{"arch": "vgg", "model": "image classifier", "dataset": "Sentinel-2 satellite tiles (TerraMesh)", "train_examples": 72500, "image_size": 48, "crop_scale_min": 0.5, "horizontal_flip": true, "color_jitter": 0.1, "targets": ["main land cover"], "num_classes": 9, "norm": "batchnorm", "activation": "silu", "depths": [4, 4, 4], "kernel_size": 3, "stem": "single", "widths": [96, 192, 384], "downsampling": "avg", "label_smoothing": 0.05, "loss": "cross_entropy", "init": "small_normal", "optimizer": "adamw", "lr": 0.0021, "beta1": 0.9, "beta2": 0.95, "eps": 1e-06, "grad_clip": 0.5, "ema_decay": 0.995, "steps": 40000, "batch_size": 128, "epochs": 70.6, "lr_schedule": "linear", "final_lr_fraction": 0.01, "warmup_steps": 800, "weight_decay": 0.01}
Rows from block 3 of a small image classifier, named by matrix and row number. Each number is 500 + 50 x the weight over its row's rms, rounded and kept within 0 to 999. All counts start at 0. Numbers have three digits each.
After each channel's rows are labels from the 100 images, of 14976, where the channel reaches its highest value: "peak on" is the class under the peak; "top examples" is what is common among them. Only what is clearly more common there than usual is listed. The data: Sentinel-2 satellite tiles (TerraMesh).
# conv: 3x3 conv (model.blocks.3.conv.weight, 96x96x3x3, each kernel summed), inputs 0-95

conv.62:461416536461564539551405444456494542457536485444530494506605498571481614426506518446502470453442461606548513406436502503503542458561475587417527539494520477448491488484498571493477471532558506344531521453559507492496570522453419538428491486495430457546470506432515482466461591469449550499
peak on: crops
top examples: crops; built area; main land cover: crops

conv.15:476405510437471551536492553471547484493580410472455434489458452470451534590505468427566470506569432503449473456416480551491528491450450469456482437492520432494436535443495514476570440484519416533452470479473419417527545576407558478522444435445514454495501495384588489494501450502371501446
peak on: clouds
top examples: clouds

conv.35:442478495533549462497442511466396528511465516518500442461557411577553403540473449540540448497458449482538469468527506521533504514493437563454503505475479486506533534516519547499498488414495387430480524350517530515465464560459484630484383506421503442550513564487488502512512598556463462362
peak on: crops
top examples: main land cover: crops

conv.50:425512467459483553624514565517547564545552471455494482506474556469440573569504494510469577442493521579556563429513545567452469478433498576427538467499412547551622536532558447490498449467449463570445485503493543481498495392554520624509545504529464570454476514474534430477528524584461563492
peak on: water
top examples: water

conv.61:455420475532512496607506526532533583475533571491427503489413484486537450461548466587487414576509459592477563551471517520420460555450484523514418473525453521531460460541532483506492400432429426509413534434523458572544391487462450614480475487409479425536481538491515531421521522498554525501
peak on: clouds
top examples: clouds

conv.84:463534520593490523592493518399490530542582466490467501498584515547570440497559530450491517552439496599588509515510505413517469497467517595432537500512474473538545602508597444501508466523452429503426533444436426584521531520443465506397481483470493545503506484533424479532487618461393550504
peak on: crops
top examples: built area; crops; main land cover: crops

conv.23:499583476465482425401531453496401532428406520538470589431431411524486454486423487554491580474449558515552507523547407477547468516510413498430454497439442540531421514518462491570450495502431383489508531557454547460416450533522530481513556526460466527532539492525471464520450492576475405558
peak on: crops
top examples: crops; built area; main land cover: crops

conv.16:473523330434510520586471435509513499471512455519524446464453557499516522585510545510432503403527523562589540478470559571355385503462542620470496505500499516524527474457549492487524437456428419546447456509422462521514551481508534553539402425517460516518494539488472516486519512521463547437
peak on: water
top examples: water; main land cover: water

conv.76:518413433516531426582527456527419517445519525509486419467553546464539468498462570471378484503541487603453474404431389450464500544469418498500488525416567489508517528490530510525554467472442458565430501471477495435437542491475473576504500412504565531397475499378465484463530556553494441491
peak on: built area
top examples: built area; crops; water; main land cover: crops

conv.13:437475441522550422610451549468531541438456542503498390523509588531456507448473510505560415501482470423453460491475546482472480426518591397551536465449516493529510470459475559466512485388594549561506521427499519481475475433474391563529561420562474466504482511594518489514560569463503441438
peak on: snow or ice
top examples: snow or ice; main land cover: snow or ice

conv.75:507514409409554498568475496510515450443493464540536471427429540502519521620479560490432488413581534522566551451466491553406447513480524584472480508478515521472546440417508499488533387427402382530452437535477437472475538469556494559511395412525481502508438526539522528447496454531472537461
peak on: water
top examples: water; main land cover: water

conv.66:441401551489487541434429565458554428556535489462569458525539473483500497549504439468595490465539431539554459480409490528550554520442451493441478420508474400478545519503482435479533451475505434531541631411534545548508494626530533510540469406512512490396459499441584439515542523504497519458
peak on: clouds
top examples: clouds

conv.67:479466510499548484546536594531518522520503497500485450505531562507468537590480455504534487505515478513425498468397499539508594462531560472475485436461514500423560483494495542464527454430565480541312386582508496485469584568436442522504546442501489557473504491361625535464458516460537496451
peak on: snow or ice
top examples: main land cover: snow or ice

conv.14:437498531504494513520465478457482487307516475495495520517453521500556414366503427474491463552328500539552494459471456456497478453511481560503501495488435521468451502512552473491345430494527502552464516493410476512475484456506481454321518532483457492507463529540466531497496519509516528502
peak on: crops
top examples: crops; main land cover: crops

conv.60:422471470499461479497463527480547459536539538490420491496435537387527535471481455369449558477481580439519513421460480439501495426447489542503470471458476503514578531461545414561460449577615526549521475526533432494458409418534469363542505480519493515453507498466541514482524356501511508577
peak on: water
top examples: main land cover: crops; flooded vegetation

conv.48:480552517495450478510532457536454444365431545562507569490488450476527575410459549456450564497541497457436438481620464491549543530490432494479625475465520523509440546509474470476511487545514494539454457560455494552443561425535554428495477551633479615487516526428552560506482436559487493458
peak on: crops
top examples: crops; water; built area; main land cover: crops

conv.38:447472486491528419412490519571556473479428506466447466478451537424552509488384457482557475492448526504471529392413456501472492465513567439530444525382506510544540443508403488457444475482469516526445528468536462416435485622519522526515503461478495441423472363467482520520485514437505378518
peak on: crops
top examples: crops; built area; main land cover: crops

conv.27:435541377412440497541570524503589516426504476452418462566488521481454513557462458485532491421540567476482503442448469585287425509468553485469497401461511510529503442541424474517503391527486536491488521559495497483478505504550510574534538446593451521526573510498507514518479514533491497511
peak on: crops
top examples: crops; built area; main land cover: crops

conv.49:434510502426453534526555492567509494620509467550524483456566514518487381491518411552472507504524562489460473497462479538502590527432554477558482487538611514492426466479479434484513588586470565453523453520571514584510566524570395471566478444504496540527516627559570555481493517530420546460
peak on: built area
top examples: built area; crops; main land cover: built area

conv.46:481479521446533499544572578520547531529500480514462466554475567530459533617476449526539495493528472529407515455452490577533599446575576457462468368463515509438515492492469537452530481423548507516362397571499469465472544627444488528493523461496490535480478483405616534456456543481494498489
peak on: snow or ice
top examples: snow or ice; main land cover: snow or ice

conv.79:461552546403494556486559446472501437367530505436482440492482531467517459390477474472441551472396572447553470476466425520579549465463504523549516521487482509501430515447556426489423492502568462435474528607448530567458563496384517436521464477509499500546491546425509553468475487588468565430
peak on: crops
top examples: crops; main land cover: crops

conv.86:372472518472526519521454539422477548440515396542504555460429557555458529382464552524566504456478502522464488491364392440510497462459537470502448456451570507563426485406518468552507519505528475601586533516454493423456525491559456457478564451477485560532533538500514430522505458506425443539
peak on: crops
top examples: crops; built area; main land cover: crops

conv.80:479482597451487488573464506593547460433530506580546518480467531561542544486532536471502467465636555605510571542484492542521587494466572586500446515529610611438442470477597448450579571468542534532498480532510510509509485560524468439487494545570475500578470596491554525450482489543546534492
peak on: snow or ice
top examples: snow or ice; main land cover: snow or ice

conv.92:479429422464500432556581493601495517380450540547506434509516504552532555485479504487517447475556535577402547538454484607328487492489520458513462480480561558466491442497386523476521447483382505472511476502464452499503495511503513496470457484475517450596482560437513599467547497555531443472
peak on: built area
top examples: built area; crops; main land cover: crops; main land cover: built area

conv.65:388492530550502438580569571463485540461513493543498478396475524576540507433507439481576494501481561534421525576497426555471535483499520481482395393496540515460526506480490489479494552591475521493494348519621494455505495610506466519433566466542488548546558504477514494514480448497426402490
peak on: built area
top examples: built area; crops; main land cover: crops; main land cover: built area

conv.41:508388457490528526507434509569515426480484515482406472444297505465448496436533454530533495524523539498494530550403557518474485504494527508509315570536545513519530417506489543537500567499451524496488537481516490591566367502520449525455469445471489451541502498564515549525494504504535542504
peak on: built area
top examples: built area; crops

conv.47:490391485542468504425432577478504553478494444436470461440426470491396494524502466540594495516536485493464506480423485554500538523460585475452480442508487470518545381429439459549545499479533567508455452481609524471524525617442407585417509458567497547479512408441578480517444498465459503520
peak on: built area
top examples: crops; built area; main land cover: crops

conv.77:479472560476525461482462537522460508461454595562575517520539480538547489487484456511545540579480505464413460555516461537750563523495495354496452444473505490438499523536449530532485597513474473474498496526566443513469484481517405374484482468521480521476504485549536540513474469546466442493
peak on: built area
top examples: crops; built area; main land cover: crops

conv.21:481546366442490538608466468537558529508550475509494487470459539483484534574516515503409550411522542577590590458523534584370393491439516611474517476512464549537520486475540481504515407492444462570483456528464461518521504402581525558546475489574456555509489550537477495504504487558477563485
peak on: water
top examples: water; main land cover: water; flooded vegetation

conv.32:488548450540534428377537439497387465510435526543526561424500409529501508461454535504506446489460484496514444516519441433547447475491451436541460546458528534448501460460479459551498612431449406383539532538527556473440459544461533527519488536405483414414451490503452583469487516520501389496
peak on: built area
top examples: built area; water; crops; main land cover: built area

conv.43:487526532529494544574564523382533444522548541489476503497438473511499522551540432454493542493518451443406485555501552566515537500401485477507483358532560378466541498462488475474486524543555484507432332471528463500551481530486526459490461411503488508625489578463490516500482399414513523475
peak on: crops
top examples: built area; main land cover: crops; clouds

conv.69:438488558518489577619524481398521516541616518474523457523568555498494560507543450435490522446519529511475488455486516539491560449508496555458546439524585439467535568477546495453501493581556501539430349563494435544535572552451558436556527463484475507538483556349499547499475488505483577510
peak on: crops
top examples: built area; crops; main land cover: crops

conv.17:511502493487501432468533568497333503514402526491484528460451394527444626507455535486558501460515480420403444501503479435469507478506435391406423504466476473470631484467349506483492533476577538544564495529495486494449493529519458519427499497523539482523509484517571468541546530474511465507
peak on: snow or ice
top examples: snow or ice; main land cover: snow or ice