config.toml
train_examples = 72500
loss = "cross_entropy"
batch_size = 128
Rows from block 4 of a small image classifier, named by matrix and row number. Each number is 200 + 30 x the weight over its row's rms, rounded and kept within 0 to 999. All counts start at 0.
After each channel's rows are labels from the 100 images, of 14976, where the channel reaches its highest value: "top examples" is what is common among them; "colour at peak" is the nearest of a few named colours to the mean colour under the peak. Only what is clearly more common there than usual is listed. The data: Sentinel-2 satellite tiles (TerraMesh). In brackets: how many of the 100, against the usual share in percent.
# conv: 3x3 conv (model.blocks.4.conv.weight, 192x96x3x3, each kernel summed), inputs 0-95

conv.153,196,192,222,242,194,224,208,223,203,226,186,191,226,226,189,194,129,217,174,210,209,146,229,216,165,227,211,186,170,211,224,195,195,173,230,189,169,192,166,156,217,187,176,192,209,168,220,204,201,206,143,232,211,242,187,167,196,167,174,180,197,229,183,211,78,213,211,213,217,206,195,170,196,208,226,122,171,230,201,219,178,231,178,232,201,110,193,205,191,110,202,178,182,172,219,207
top examples: snow or ice (87 vs 20.6); main land cover: snow or ice (81 vs 14.6)
colour at peak: pink (46 vs 9.1)

conv.73,207,176,205,141,208,202,220,195,224,191,181,192,176,159,173,130,191,242,215,198,207,203,189,167,214,198,217,206,162,173,216,233,221,208,173,213,233,148,162,147,203,214,187,216,146,194,98,222,236,179,183,183,203,200,217,215,183,182,184,214,222,181,185,199,224,204,208,149,211,180,184,211,188,146,171,196,181,222,230,177,127,203,214,108,217,199,165,238,110,201,213,199,188,212,221,219
top examples: water (78 vs 40.5); flooded vegetation (52 vs 10.2)
colour at peak: black (66 vs 17)

conv.147,199,216,305,174,153,176,219,187,202,192,195,225,210,257,198,159,223,228,215,220,202,217,197,158,212,236,206,219,192,208,200,206,173,217,198,196,220,216,184,212,148,216,193,183,201,212,164,194,229,198,222,319,212,204,237,232,184,164,212,209,182,307,222,218,180,209,180,168,213,177,201,195,174,228,191,194,238,196,203,251,209,198,215,217,251,203,257,192,209,191,227,190,209,200,156,247
top examples: crops (81 vs 38.9); built area (79 vs 37.5); main land cover: crops (55 vs 20.2)
colour at peak: black (57 vs 17)

conv.189,212,218,238,216,173,266,189,238,156,214,218,168,180,230,201,220,173,247,192,218,198,193,226,217,202,233,98,210,211,198,290,223,196,148,233,158,182,224,199,199,241,226,211,245,197,199,229,226,135,216,186,265,220,186,174,246,207,226,217,182,187,217,167,218,116,261,194,202,213,197,226,205,187,197,186,174,178,226,170,198,234,191,210,215,210,217,206,227,163,197,181,211,217,205,211,195
top examples: snow or ice (59 vs 20.6); main land cover: snow or ice (49 vs 14.6); clouds (44 vs 15.5)
colour at peak: pink (33 vs 9.1)

conv.81,174,191,203,218,191,243,180,123,209,181,224,248,161,169,211,192,200,193,189,206,208,205,238,203,221,119,167,209,213,193,244,252,182,155,219,171,233,228,238,201,242,244,264,193,210,211,206,209,224,211,196,184,198,226,130,201,223,225,195,244,225,183,152,195,248,180,198,220,147,167,226,220,214,221,179,210,234,198,146,197,237,206,189,230,234,213,204,246,192,202,205,205,203,280,194,151
top examples: main land cover: snow or ice (33 vs 14.6)
colour at peak: black (57 vs 17)

conv.134,226,210,186,214,212,191,213,226,230,123,227,235,218,151,214,256,188,179,180,200,188,208,168,222,221,234,196,209,201,215,183,210,162,200,155,215,217,202,187,200,188,214,232,191,172,202,210,164,257,209,203,153,258,245,168,111,236,196,157,189,146,174,241,209,232,163,224,229,215,243,238,228,177,199,149,187,177,187,220,243,171,199,225,198,220,198,136,208,194,204,162,224,247,215,251,214
top examples: main land cover: crops (45 vs 20.2); clouds (41 vs 15.5)
colour at peak: black (43 vs 17)

conv.79,123,127,236,192,213,221,229,214,115,248,177,213,201,164,180,194,219,207,222,212,188,219,230,219,211,232,207,205,174,131,219,204,178,187,248,189,162,154,196,136,240,199,217,250,193,197,189,212,237,200,229,261,215,230,172,224,177,181,211,184,207,241,175,177,245,230,192,186,176,208,178,211,174,178,179,228,214,229,144,140,153,164,207,206,174,219,187,188,179,191,204,214,218,213,228,230
top examples: clouds (36 vs 15.5)
colour at peak: black (41 vs 17)

conv.183,205,203,172,232,189,219,175,146,220,216,243,245,143,151,211,190,204,188,178,214,213,214,236,192,235,119,157,235,207,200,218,203,186,159,208,188,237,222,237,204,209,209,230,206,180,231,194,191,202,212,182,144,209,240,166,241,243,224,205,259,234,153,144,203,247,184,201,222,173,158,239,236,248,255,180,202,211,217,186,158,225,220,219,232,240,228,156,208,182,210,176,227,193,238,194,163
top examples: clouds (47 vs 15.5)
colour at peak: black (83 vs 17)

conv.166,205,157,262,200,184,209,207,180,185,199,167,197,210,186,206,149,228,241,174,195,176,225,224,175,211,210,171,202,205,144,220,194,170,205,230,158,163,179,187,206,213,187,185,189,185,215,177,224,200,177,246,293,199,220,187,202,161,188,123,181,189,266,182,208,211,215,140,183,115,176,183,205,187,198,210,232,243,196,170,192,138,156,231,208,190,193,187,190,118,207,223,208,233,186,171,192
top examples: main land cover: water (28 vs 11.2)
colour at peak: black (65 vs 17)

conv.146,214,180,176,187,194,167,194,213,194,225,220,235,200,249,191,206,212,131,194,242,223,223,166,198,224,216,243,208,172,132,148,177,204,185,181,233,199,224,183,225,166,191,200,219,190,212,183,199,195,122,248,156,174,248,241,243,230,159,222,212,267,160,239,199,221,170,238,171,202,225,217,192,152,149,177,205,204,195,236,259,224,253,153,193,196,178,236,198,225,198,176,184,179,186,196,237
top examples: crops (73 vs 38.9); main land cover: crops (55 vs 20.2)
colour at peak: black (38 vs 17)

conv.149,186,161,246,158,194,188,210,199,214,160,188,187,199,155,186,103,218,250,200,202,174,226,203,180,226,215,230,222,171,180,210,236,191,218,187,187,211,168,151,161,189,205,181,160,136,211,119,212,236,182,222,243,187,222,190,207,189,171,179,201,194,232,181,192,229,204,188,159,184,168,190,217,178,186,195,218,195,210,197,206,136,178,215,139,209,205,193,227,75,194,209,203,206,197,190,195
top examples: water (72 vs 40.5); main land cover: water (37 vs 11.2)
colour at peak: black (77 vs 17)

conv.132,235,212,261,214,190,227,250,203,179,253,186,222,231,247,181,198,177,287,159,165,136,174,236,164,154,234,154,153,193,226,227,227,181,164,225,169,221,188,188,215,211,211,232,188,219,150,214,172,220,201,182,270,193,203,217,173,199,181,185,169,149,266,219,189,142,180,176,212,240,197,192,181,235,217,230,187,207,160,166,198,206,191,214,212,223,165,217,202,216,182,168,174,214,216,202,193
top examples: snow or ice (97 vs 20.6); main land cover: snow or ice (91 vs 14.6)
colour at peak: pink (43 vs 9.1)

conv.66,245,197,219,202,222,239,179,111,225,178,161,228,154,180,190,189,190,210,201,216,246,189,247,156,197,126,137,185,215,192,255,243,208,145,229,223,254,177,181,249,236,229,192,223,191,211,190,226,222,216,186,220,203,223,205,220,162,219,206,218,245,214,222,211,190,198,178,188,92,199,186,182,213,217,212,177,182,176,218,211,229,188,164,196,240,181,187,227,161,203,216,178,224,229,203,189
top examples: flooded vegetation (39 vs 10.2)
colour at peak: black (46 vs 17)

conv.170,200,165,213,244,209,213,221,196,209,220,183,189,209,222,177,187,126,218,199,160,218,125,244,180,148,198,229,159,164,220,205,187,174,177,226,151,184,198,183,170,208,188,167,187,196,152,206,181,192,221,116,215,207,235,187,163,189,173,184,189,191,229,173,212,114,190,207,215,208,209,189,150,218,206,242,120,180,200,194,197,177,211,207,242,187,150,191,198,200,139,217,157,150,178,219,200
top examples: snow or ice (93 vs 20.6); main land cover: snow or ice (89 vs 14.6)
colour at peak: grey (59 vs 26.9); pink (34 vs 9.1)

conv.99,202,182,244,193,154,169,237,223,151,163,227,208,217,207,224,123,208,246,103,216,222,210,198,174,214,248,215,206,205,214,168,163,174,232,205,212,121,191,192,181,179,192,192,190,166,188,160,211,221,219,241,243,151,214,205,177,218,139,124,194,204,234,213,250,208,209,181,186,209,204,234,195,190,228,191,204,190,219,201,219,132,198,216,180,220,220,218,155,154,215,214,194,193,179,193,220
top examples: trees (93 vs 58.6); main land cover: trees (41 vs 19.6)
colour at peak: brown (67 vs 37.8)

conv.100,199,170,209,237,193,215,217,198,192,190,181,210,236,199,190,173,138,222,193,196,210,123,227,200,135,200,229,180,181,211,214,196,179,175,226,170,172,187,157,160,210,174,166,182,191,180,207,202,217,220,110,218,186,241,180,135,190,156,185,175,197,205,179,204,116,209,200,218,182,207,189,171,204,217,204,138,194,219,192,227,196,215,204,240,209,135,204,200,185,88,199,181,187,170,213,203
top examples: snow or ice (85 vs 20.6); main land cover: snow or ice (80 vs 14.6)
colour at peak: grey (67 vs 26.9)

conv.38,204,217,190,223,178,259,181,235,192,222,211,166,171,205,192,247,160,219,171,207,211,177,228,218,182,253,115,194,190,196,267,228,206,142,219,189,165,237,204,166,249,226,229,266,216,183,245,223,136,202,168,205,228,199,191,248,199,232,200,188,209,175,187,202,104,231,236,229,237,214,213,193,190,203,184,175,176,235,186,211,230,211,199,213,172,199,210,227,205,166,168,197,195,227,244,219
top examples: clouds (85 vs 15.5); main land cover: clouds (36 vs 2.5)
colour at peak: white (41 vs 3.9); pink (25 vs 9.1)

conv.58,202,215,218,125,113,165,242,220,186,166,215,195,210,188,205,128,199,244,220,220,226,224,121,215,233,206,210,216,208,200,181,205,195,180,136,226,151,186,217,218,145,197,223,171,198,188,118,204,260,214,217,208,164,204,217,175,188,190,228,222,212,213,218,195,195,204,201,126,220,203,207,205,180,217,177,193,236,240,247,205,160,232,207,160,247,220,198,193,179,200,219,209,212,181,202,222
top examples: crops (73 vs 38.9)
colour at peak: black (47 vs 17)

conv.30,203,195,210,264,222,231,150,134,222,202,163,217,190,194,172,195,192,199,205,229,261,211,273,178,223,178,188,213,179,220,236,193,227,217,231,223,246,190,182,197,215,189,143,239,202,211,225,205,204,203,208,213,205,214,210,208,169,179,173,227,237,229,226,225,204,208,194,245,86,206,184,195,233,196,212,179,194,133,210,167,203,193,111,220,221,156,151,211,168,189,186,189,202,182,206,226
top examples: water (78 vs 40.5); clouds (46 vs 15.5); main land cover: water (33 vs 11.2); flooded vegetation (32 vs 10.2)
colour at peak: black (52 vs 17)

conv.93,182,222,242,196,214,244,196,169,161,215,181,216,105,169,191,167,225,264,200,180,180,224,237,207,219,191,158,197,211,164,231,215,201,156,236,210,199,172,171,198,226,218,210,248,172,214,168,166,194,183,223,241,186,189,200,192,194,208,224,185,154,251,199,178,207,219,142,173,186,215,185,227,225,190,194,236,223,160,194,81,201,184,222,203,218,199,143,204,217,177,161,234,225,198,218,233
top examples: snow or ice (70 vs 20.6); main land cover: snow or ice (65 vs 14.6); main land cover: water (28 vs 11.2)
colour at peak: white (29 vs 3.9); pink (29 vs 9.1)

conv.82,193,194,235,153,205,145,211,212,141,173,217,236,199,205,219,148,203,202,164,202,227,195,158,200,190,218,212,193,222,199,126,153,184,224,188,216,95,216,214,191,148,186,209,208,177,191,151,220,186,210,220,224,141,211,212,210,215,165,193,181,190,206,200,236,178,224,166,161,190,187,238,183,186,241,166,186,169,231,207,198,134,201,217,153,253,213,225,123,169,207,221,188,200,173,189,227
top examples: main land cover: trees (49 vs 19.6)
colour at peak: brown (63 vs 37.8)

conv.120,191,197,251,161,130,171,243,235,167,159,224,199,226,184,221,103,203,263,165,218,211,224,164,189,232,252,220,217,197,219,180,207,184,222,181,219,133,188,187,190,167,195,200,165,184,193,133,205,242,216,243,254,159,218,211,172,211,150,173,199,202,241,227,231,210,210,192,149,215,198,223,205,171,223,196,199,202,229,215,227,151,210,217,170,224,225,223,181,149,216,215,200,207,178,191,215
top examples: trees (92 vs 58.6); crops (69 vs 38.9)
colour at peak: black (45 vs 17)

conv.114,239,213,155,165,229,155,205,150,249,238,185,189,205,182,202,200,219,198,217,204,221,218,150,159,241,196,210,234,187,215,145,201,223,192,150,217,211,154,200,189,145,194,199,222,206,218,170,210,201,195,218,109,158,217,234,204,177,185,231,208,252,132,241,225,185,199,189,174,202,238,184,234,189,211,129,227,187,150,238,203,195,239,213,132,170,191,143,205,209,199,200,217,205,198,225,200
top examples: water (92 vs 40.5); flooded vegetation (51 vs 10.2)
colour at peak: black (54 vs 17)

conv.20,182,212,186,111,212,134,231,198,206,193,186,228,237,164,217,176,201,178,208,173,214,212,122,202,216,187,215,191,207,219,143,223,204,199,143,201,161,159,176,178,145,201,209,202,195,186,127,198,226,202,184,149,134,207,203,174,201,202,219,169,213,159,215,209,201,200,207,120,205,198,200,216,153,199,158,215,173,220,216,185,166,206,214,106,215,206,209,197,146,209,217,208,209,187,210,203
top examples: trees (90 vs 58.6); main land cover: trees (44 vs 19.6)
colour at peak: black (37 vs 17)

conv.51,196,216,205,174,208,217,190,141,264,176,203,216,144,246,217,193,239,243,245,211,198,238,194,177,249,160,179,245,223,169,238,208,206,193,172,250,252,220,195,195,198,186,205,176,209,231,195,231,213,178,229,162,183,210,193,226,207,216,213,249,227,192,210,184,222,224,196,190,217,171,213,245,218,157,159,238,250,134,223,123,243,223,190,161,247,204,184,217,239,203,179,221,233,178,163,166
top examples: water (87 vs 40.5); flooded vegetation (60 vs 10.2)
colour at peak: black (61 vs 17)

conv.49,252,210,227,228,178,209,239,179,174,195,199,171,208,223,212,125,206,252,83,202,216,187,212,172,187,223,258,202,213,201,205,173,179,216,226,211,185,169,157,190,222,213,159,185,175,207,158,199,234,196,201,222,199,167,216,175,170,171,90,204,220,231,238,250,205,184,192,208,206,230,190,208,229,209,218,203,225,203,208,226,125,233,213,169,191,189,177,200,161,202,205,224,181,176,223,204
top examples: main land cover: snow or ice (34 vs 14.6)
colour at peak: pink (28 vs 9.1)

conv.175,236,252,208,203,119,210,206,227,137,216,227,227,208,231,211,198,188,209,127,237,283,177,240,192,184,196,162,222,215,184,204,203,213,231,251,206,131,167,212,202,224,222,224,228,199,198,211,188,188,189,185,200,180,186,233,218,225,163,125,203,201,222,207,312,212,196,187,221,183,193,230,215,239,200,171,183,159,212,211,211,215,213,155,175,227,191,200,191,208,226,212,217,216,230,186,213
top examples: crops (74 vs 38.9); main land cover: crops (48 vs 20.2)
colour at peak: brown (64 vs 37.8)

conv.184,242,234,212,192,197,238,222,186,182,226,172,176,177,211,185,249,178,214,220,206,210,197,215,210,199,192,87,190,209,179,254,239,210,141,222,199,206,210,195,230,236,239,210,244,208,192,226,220,126,183,186,232,220,186,199,251,152,243,240,177,205,205,215,187,97,225,241,206,201,213,173,176,201,188,221,183,188,200,213,239,274,166,191,187,221,197,200,225,203,197,206,190,215,215,246,190
top examples: clouds (68 vs 15.5); main land cover: clouds (27 vs 2.5)
colour at peak: white (36 vs 3.9)

conv.2,204,148,194,173,211,217,196,178,222,173,188,199,183,130,173,143,204,241,192,188,183,209,213,196,211,184,263,211,179,170,224,228,191,232,185,183,220,160,151,152,222,207,176,191,146,206,144,213,234,175,194,173,210,221,183,191,202,196,149,215,204,185,167,203,241,163,181,192,200,176,188,220,207,167,159,226,183,177,202,197,97,184,240,128,189,196,165,244,115,176,197,210,192,202,201,178
top examples: water (85 vs 40.5); flooded vegetation (41 vs 10.2); main land cover: water (39 vs 11.2)
colour at peak: black (73 vs 17)

conv.33,187,199,257,211,191,243,211,196,138,229,180,220,122,228,199,191,221,270,203,191,153,223,247,209,208,212,178,199,201,175,226,200,183,153,242,205,193,166,172,212,218,228,208,219,179,204,208,194,192,151,220,274,188,219,216,200,194,210,242,154,174,274,215,168,213,215,167,207,210,211,179,216,248,180,218,223,237,220,176,115,220,207,222,222,206,192,153,176,228,154,157,212,230,192,208,236
top examples: snow or ice (94 vs 20.6); main land cover: snow or ice (87 vs 14.6)
colour at peak: white (47 vs 3.9); pink (34 vs 9.1)

conv.111,231,208,175,215,223,156,226,155,223,209,206,222,216,220,224,223,209,182,181,168,224,178,175,169,190,193,223,171,206,208,124,182,204,213,144,167,208,180,252,173,133,182,242,245,168,185,212,223,221,178,188,142,139,212,203,169,202,175,221,244,185,163,210,231,160,216,128,233,186,217,220,195,228,190,153,223,190,186,206,198,130,239,242,159,194,195,140,191,173,191,213,182,192,214,243,227
top examples: crops (73 vs 38.9); main land cover: crops (55 vs 20.2)
colour at peak: black (51 vs 17)

conv.127,203,174,294,207,169,198,244,209,179,179,194,224,191,215,213,112,214,257,167,206,183,205,210,171,205,254,210,197,199,175,184,189,174,200,242,197,171,193,211,208,208,208,205,177,175,197,153,222,225,178,241,319,188,213,202,207,183,174,180,200,192,286,213,218,187,216,185,170,174,198,204,185,177,218,243,194,227,226,184,212,143,195,222,221,242,203,191,167,126,198,199,185,206,192,203,219
top examples: trees (89 vs 58.6); crops (72 vs 38.9)
colour at peak: black (42 vs 17)

conv.35,186,207,141,196,200,219,303,206,214,244,205,205,244,186,244,218,224,217,196,224,207,249,191,210,246,217,238,213,199,241,219,162,200,186,184,153,204,214,183,183,216,190,171,235,211,202,213,209,261,202,186,164,194,207,188,140,195,168,209,194,217,154,211,201,190,190,228,222,281,198,206,221,209,137,251,233,229,211,175,276,182,205,186,213,162,203,258,173,200,160,201,234,204,156,200,200
top examples: crops (79 vs 38.9); built area (74 vs 37.5); main land cover: crops (60 vs 20.2)
colour at peak: black (37 vs 17)

conv.121,222,213,240,227,182,242,232,208,181,248,182,188,210,237,185,211,140,253,164,194,188,146,235,208,150,237,152,170,188,221,245,219,203,153,237,156,216,198,192,196,236,212,215,228,215,158,217,192,165,201,145,255,212,194,198,188,188,189,178,188,184,238,193,207,67,213,205,212,233,205,192,178,212,212,226,143,180,203,164,206,207,198,201,210,201,149,208,216,201,156,170,183,202,208,219,198
top examples: snow or ice (98 vs 20.6); main land cover: snow or ice (94 vs 14.6)
colour at peak: pink (60 vs 9.1)

conv.45,207,181,213,209,246,204,198,222,225,197,205,233,156,218,212,249,213,228,208,218,221,203,214,188,206,223,201,186,188,121,192,215,193,158,207,212,200,218,167,218,212,202,198,191,250,181,232,117,206,157,220,214,230,203,221,181,207,190,180,195,221,226,204,225,265,99,243,222,227,218,217,181,163,246,182,218,228,232,223,179,207,217,190,202,183,128,216,203,214,122,130,153,211,208,222,216
top examples: clouds (75 vs 15.5)
colour at peak: white (30 vs 3.9)

conv.62,171,176,83,192,200,190,227,136,180,225,187,184,213,201,152,208,193,168,177,208,233,208,183,203,211,151,175,193,167,223,181,160,212,187,159,197,204,193,195,175,194,183,185,228,211,196,193,199,218,201,159,97,192,207,197,125,188,206,176,254,197,113,181,170,184,194,214,204,214,190,180,224,241,163,204,210,214,153,208,164,155,184,195,182,154,189,229,213,231,172,181,222,212,184,197,202
top examples: flooded vegetation (29 vs 10.2)
colour at peak: black (47 vs 17)

conv.69,200,151,222,134,209,176,244,164,236,193,165,227,204,172,208,179,227,202,193,181,196,205,148,163,207,192,193,187,177,174,164,216,166,196,178,145,216,153,178,184,195,185,196,230,155,204,127,227,209,165,211,197,181,227,202,204,165,164,204,199,211,181,191,201,194,206,159,137,148,229,174,211,131,167,175,230,171,193,195,211,122,196,227,143,220,195,183,209,131,219,225,178,209,202,257,227
top examples: crops (70 vs 38.9); main land cover: crops (49 vs 20.2)
colour at peak: black (69 vs 17)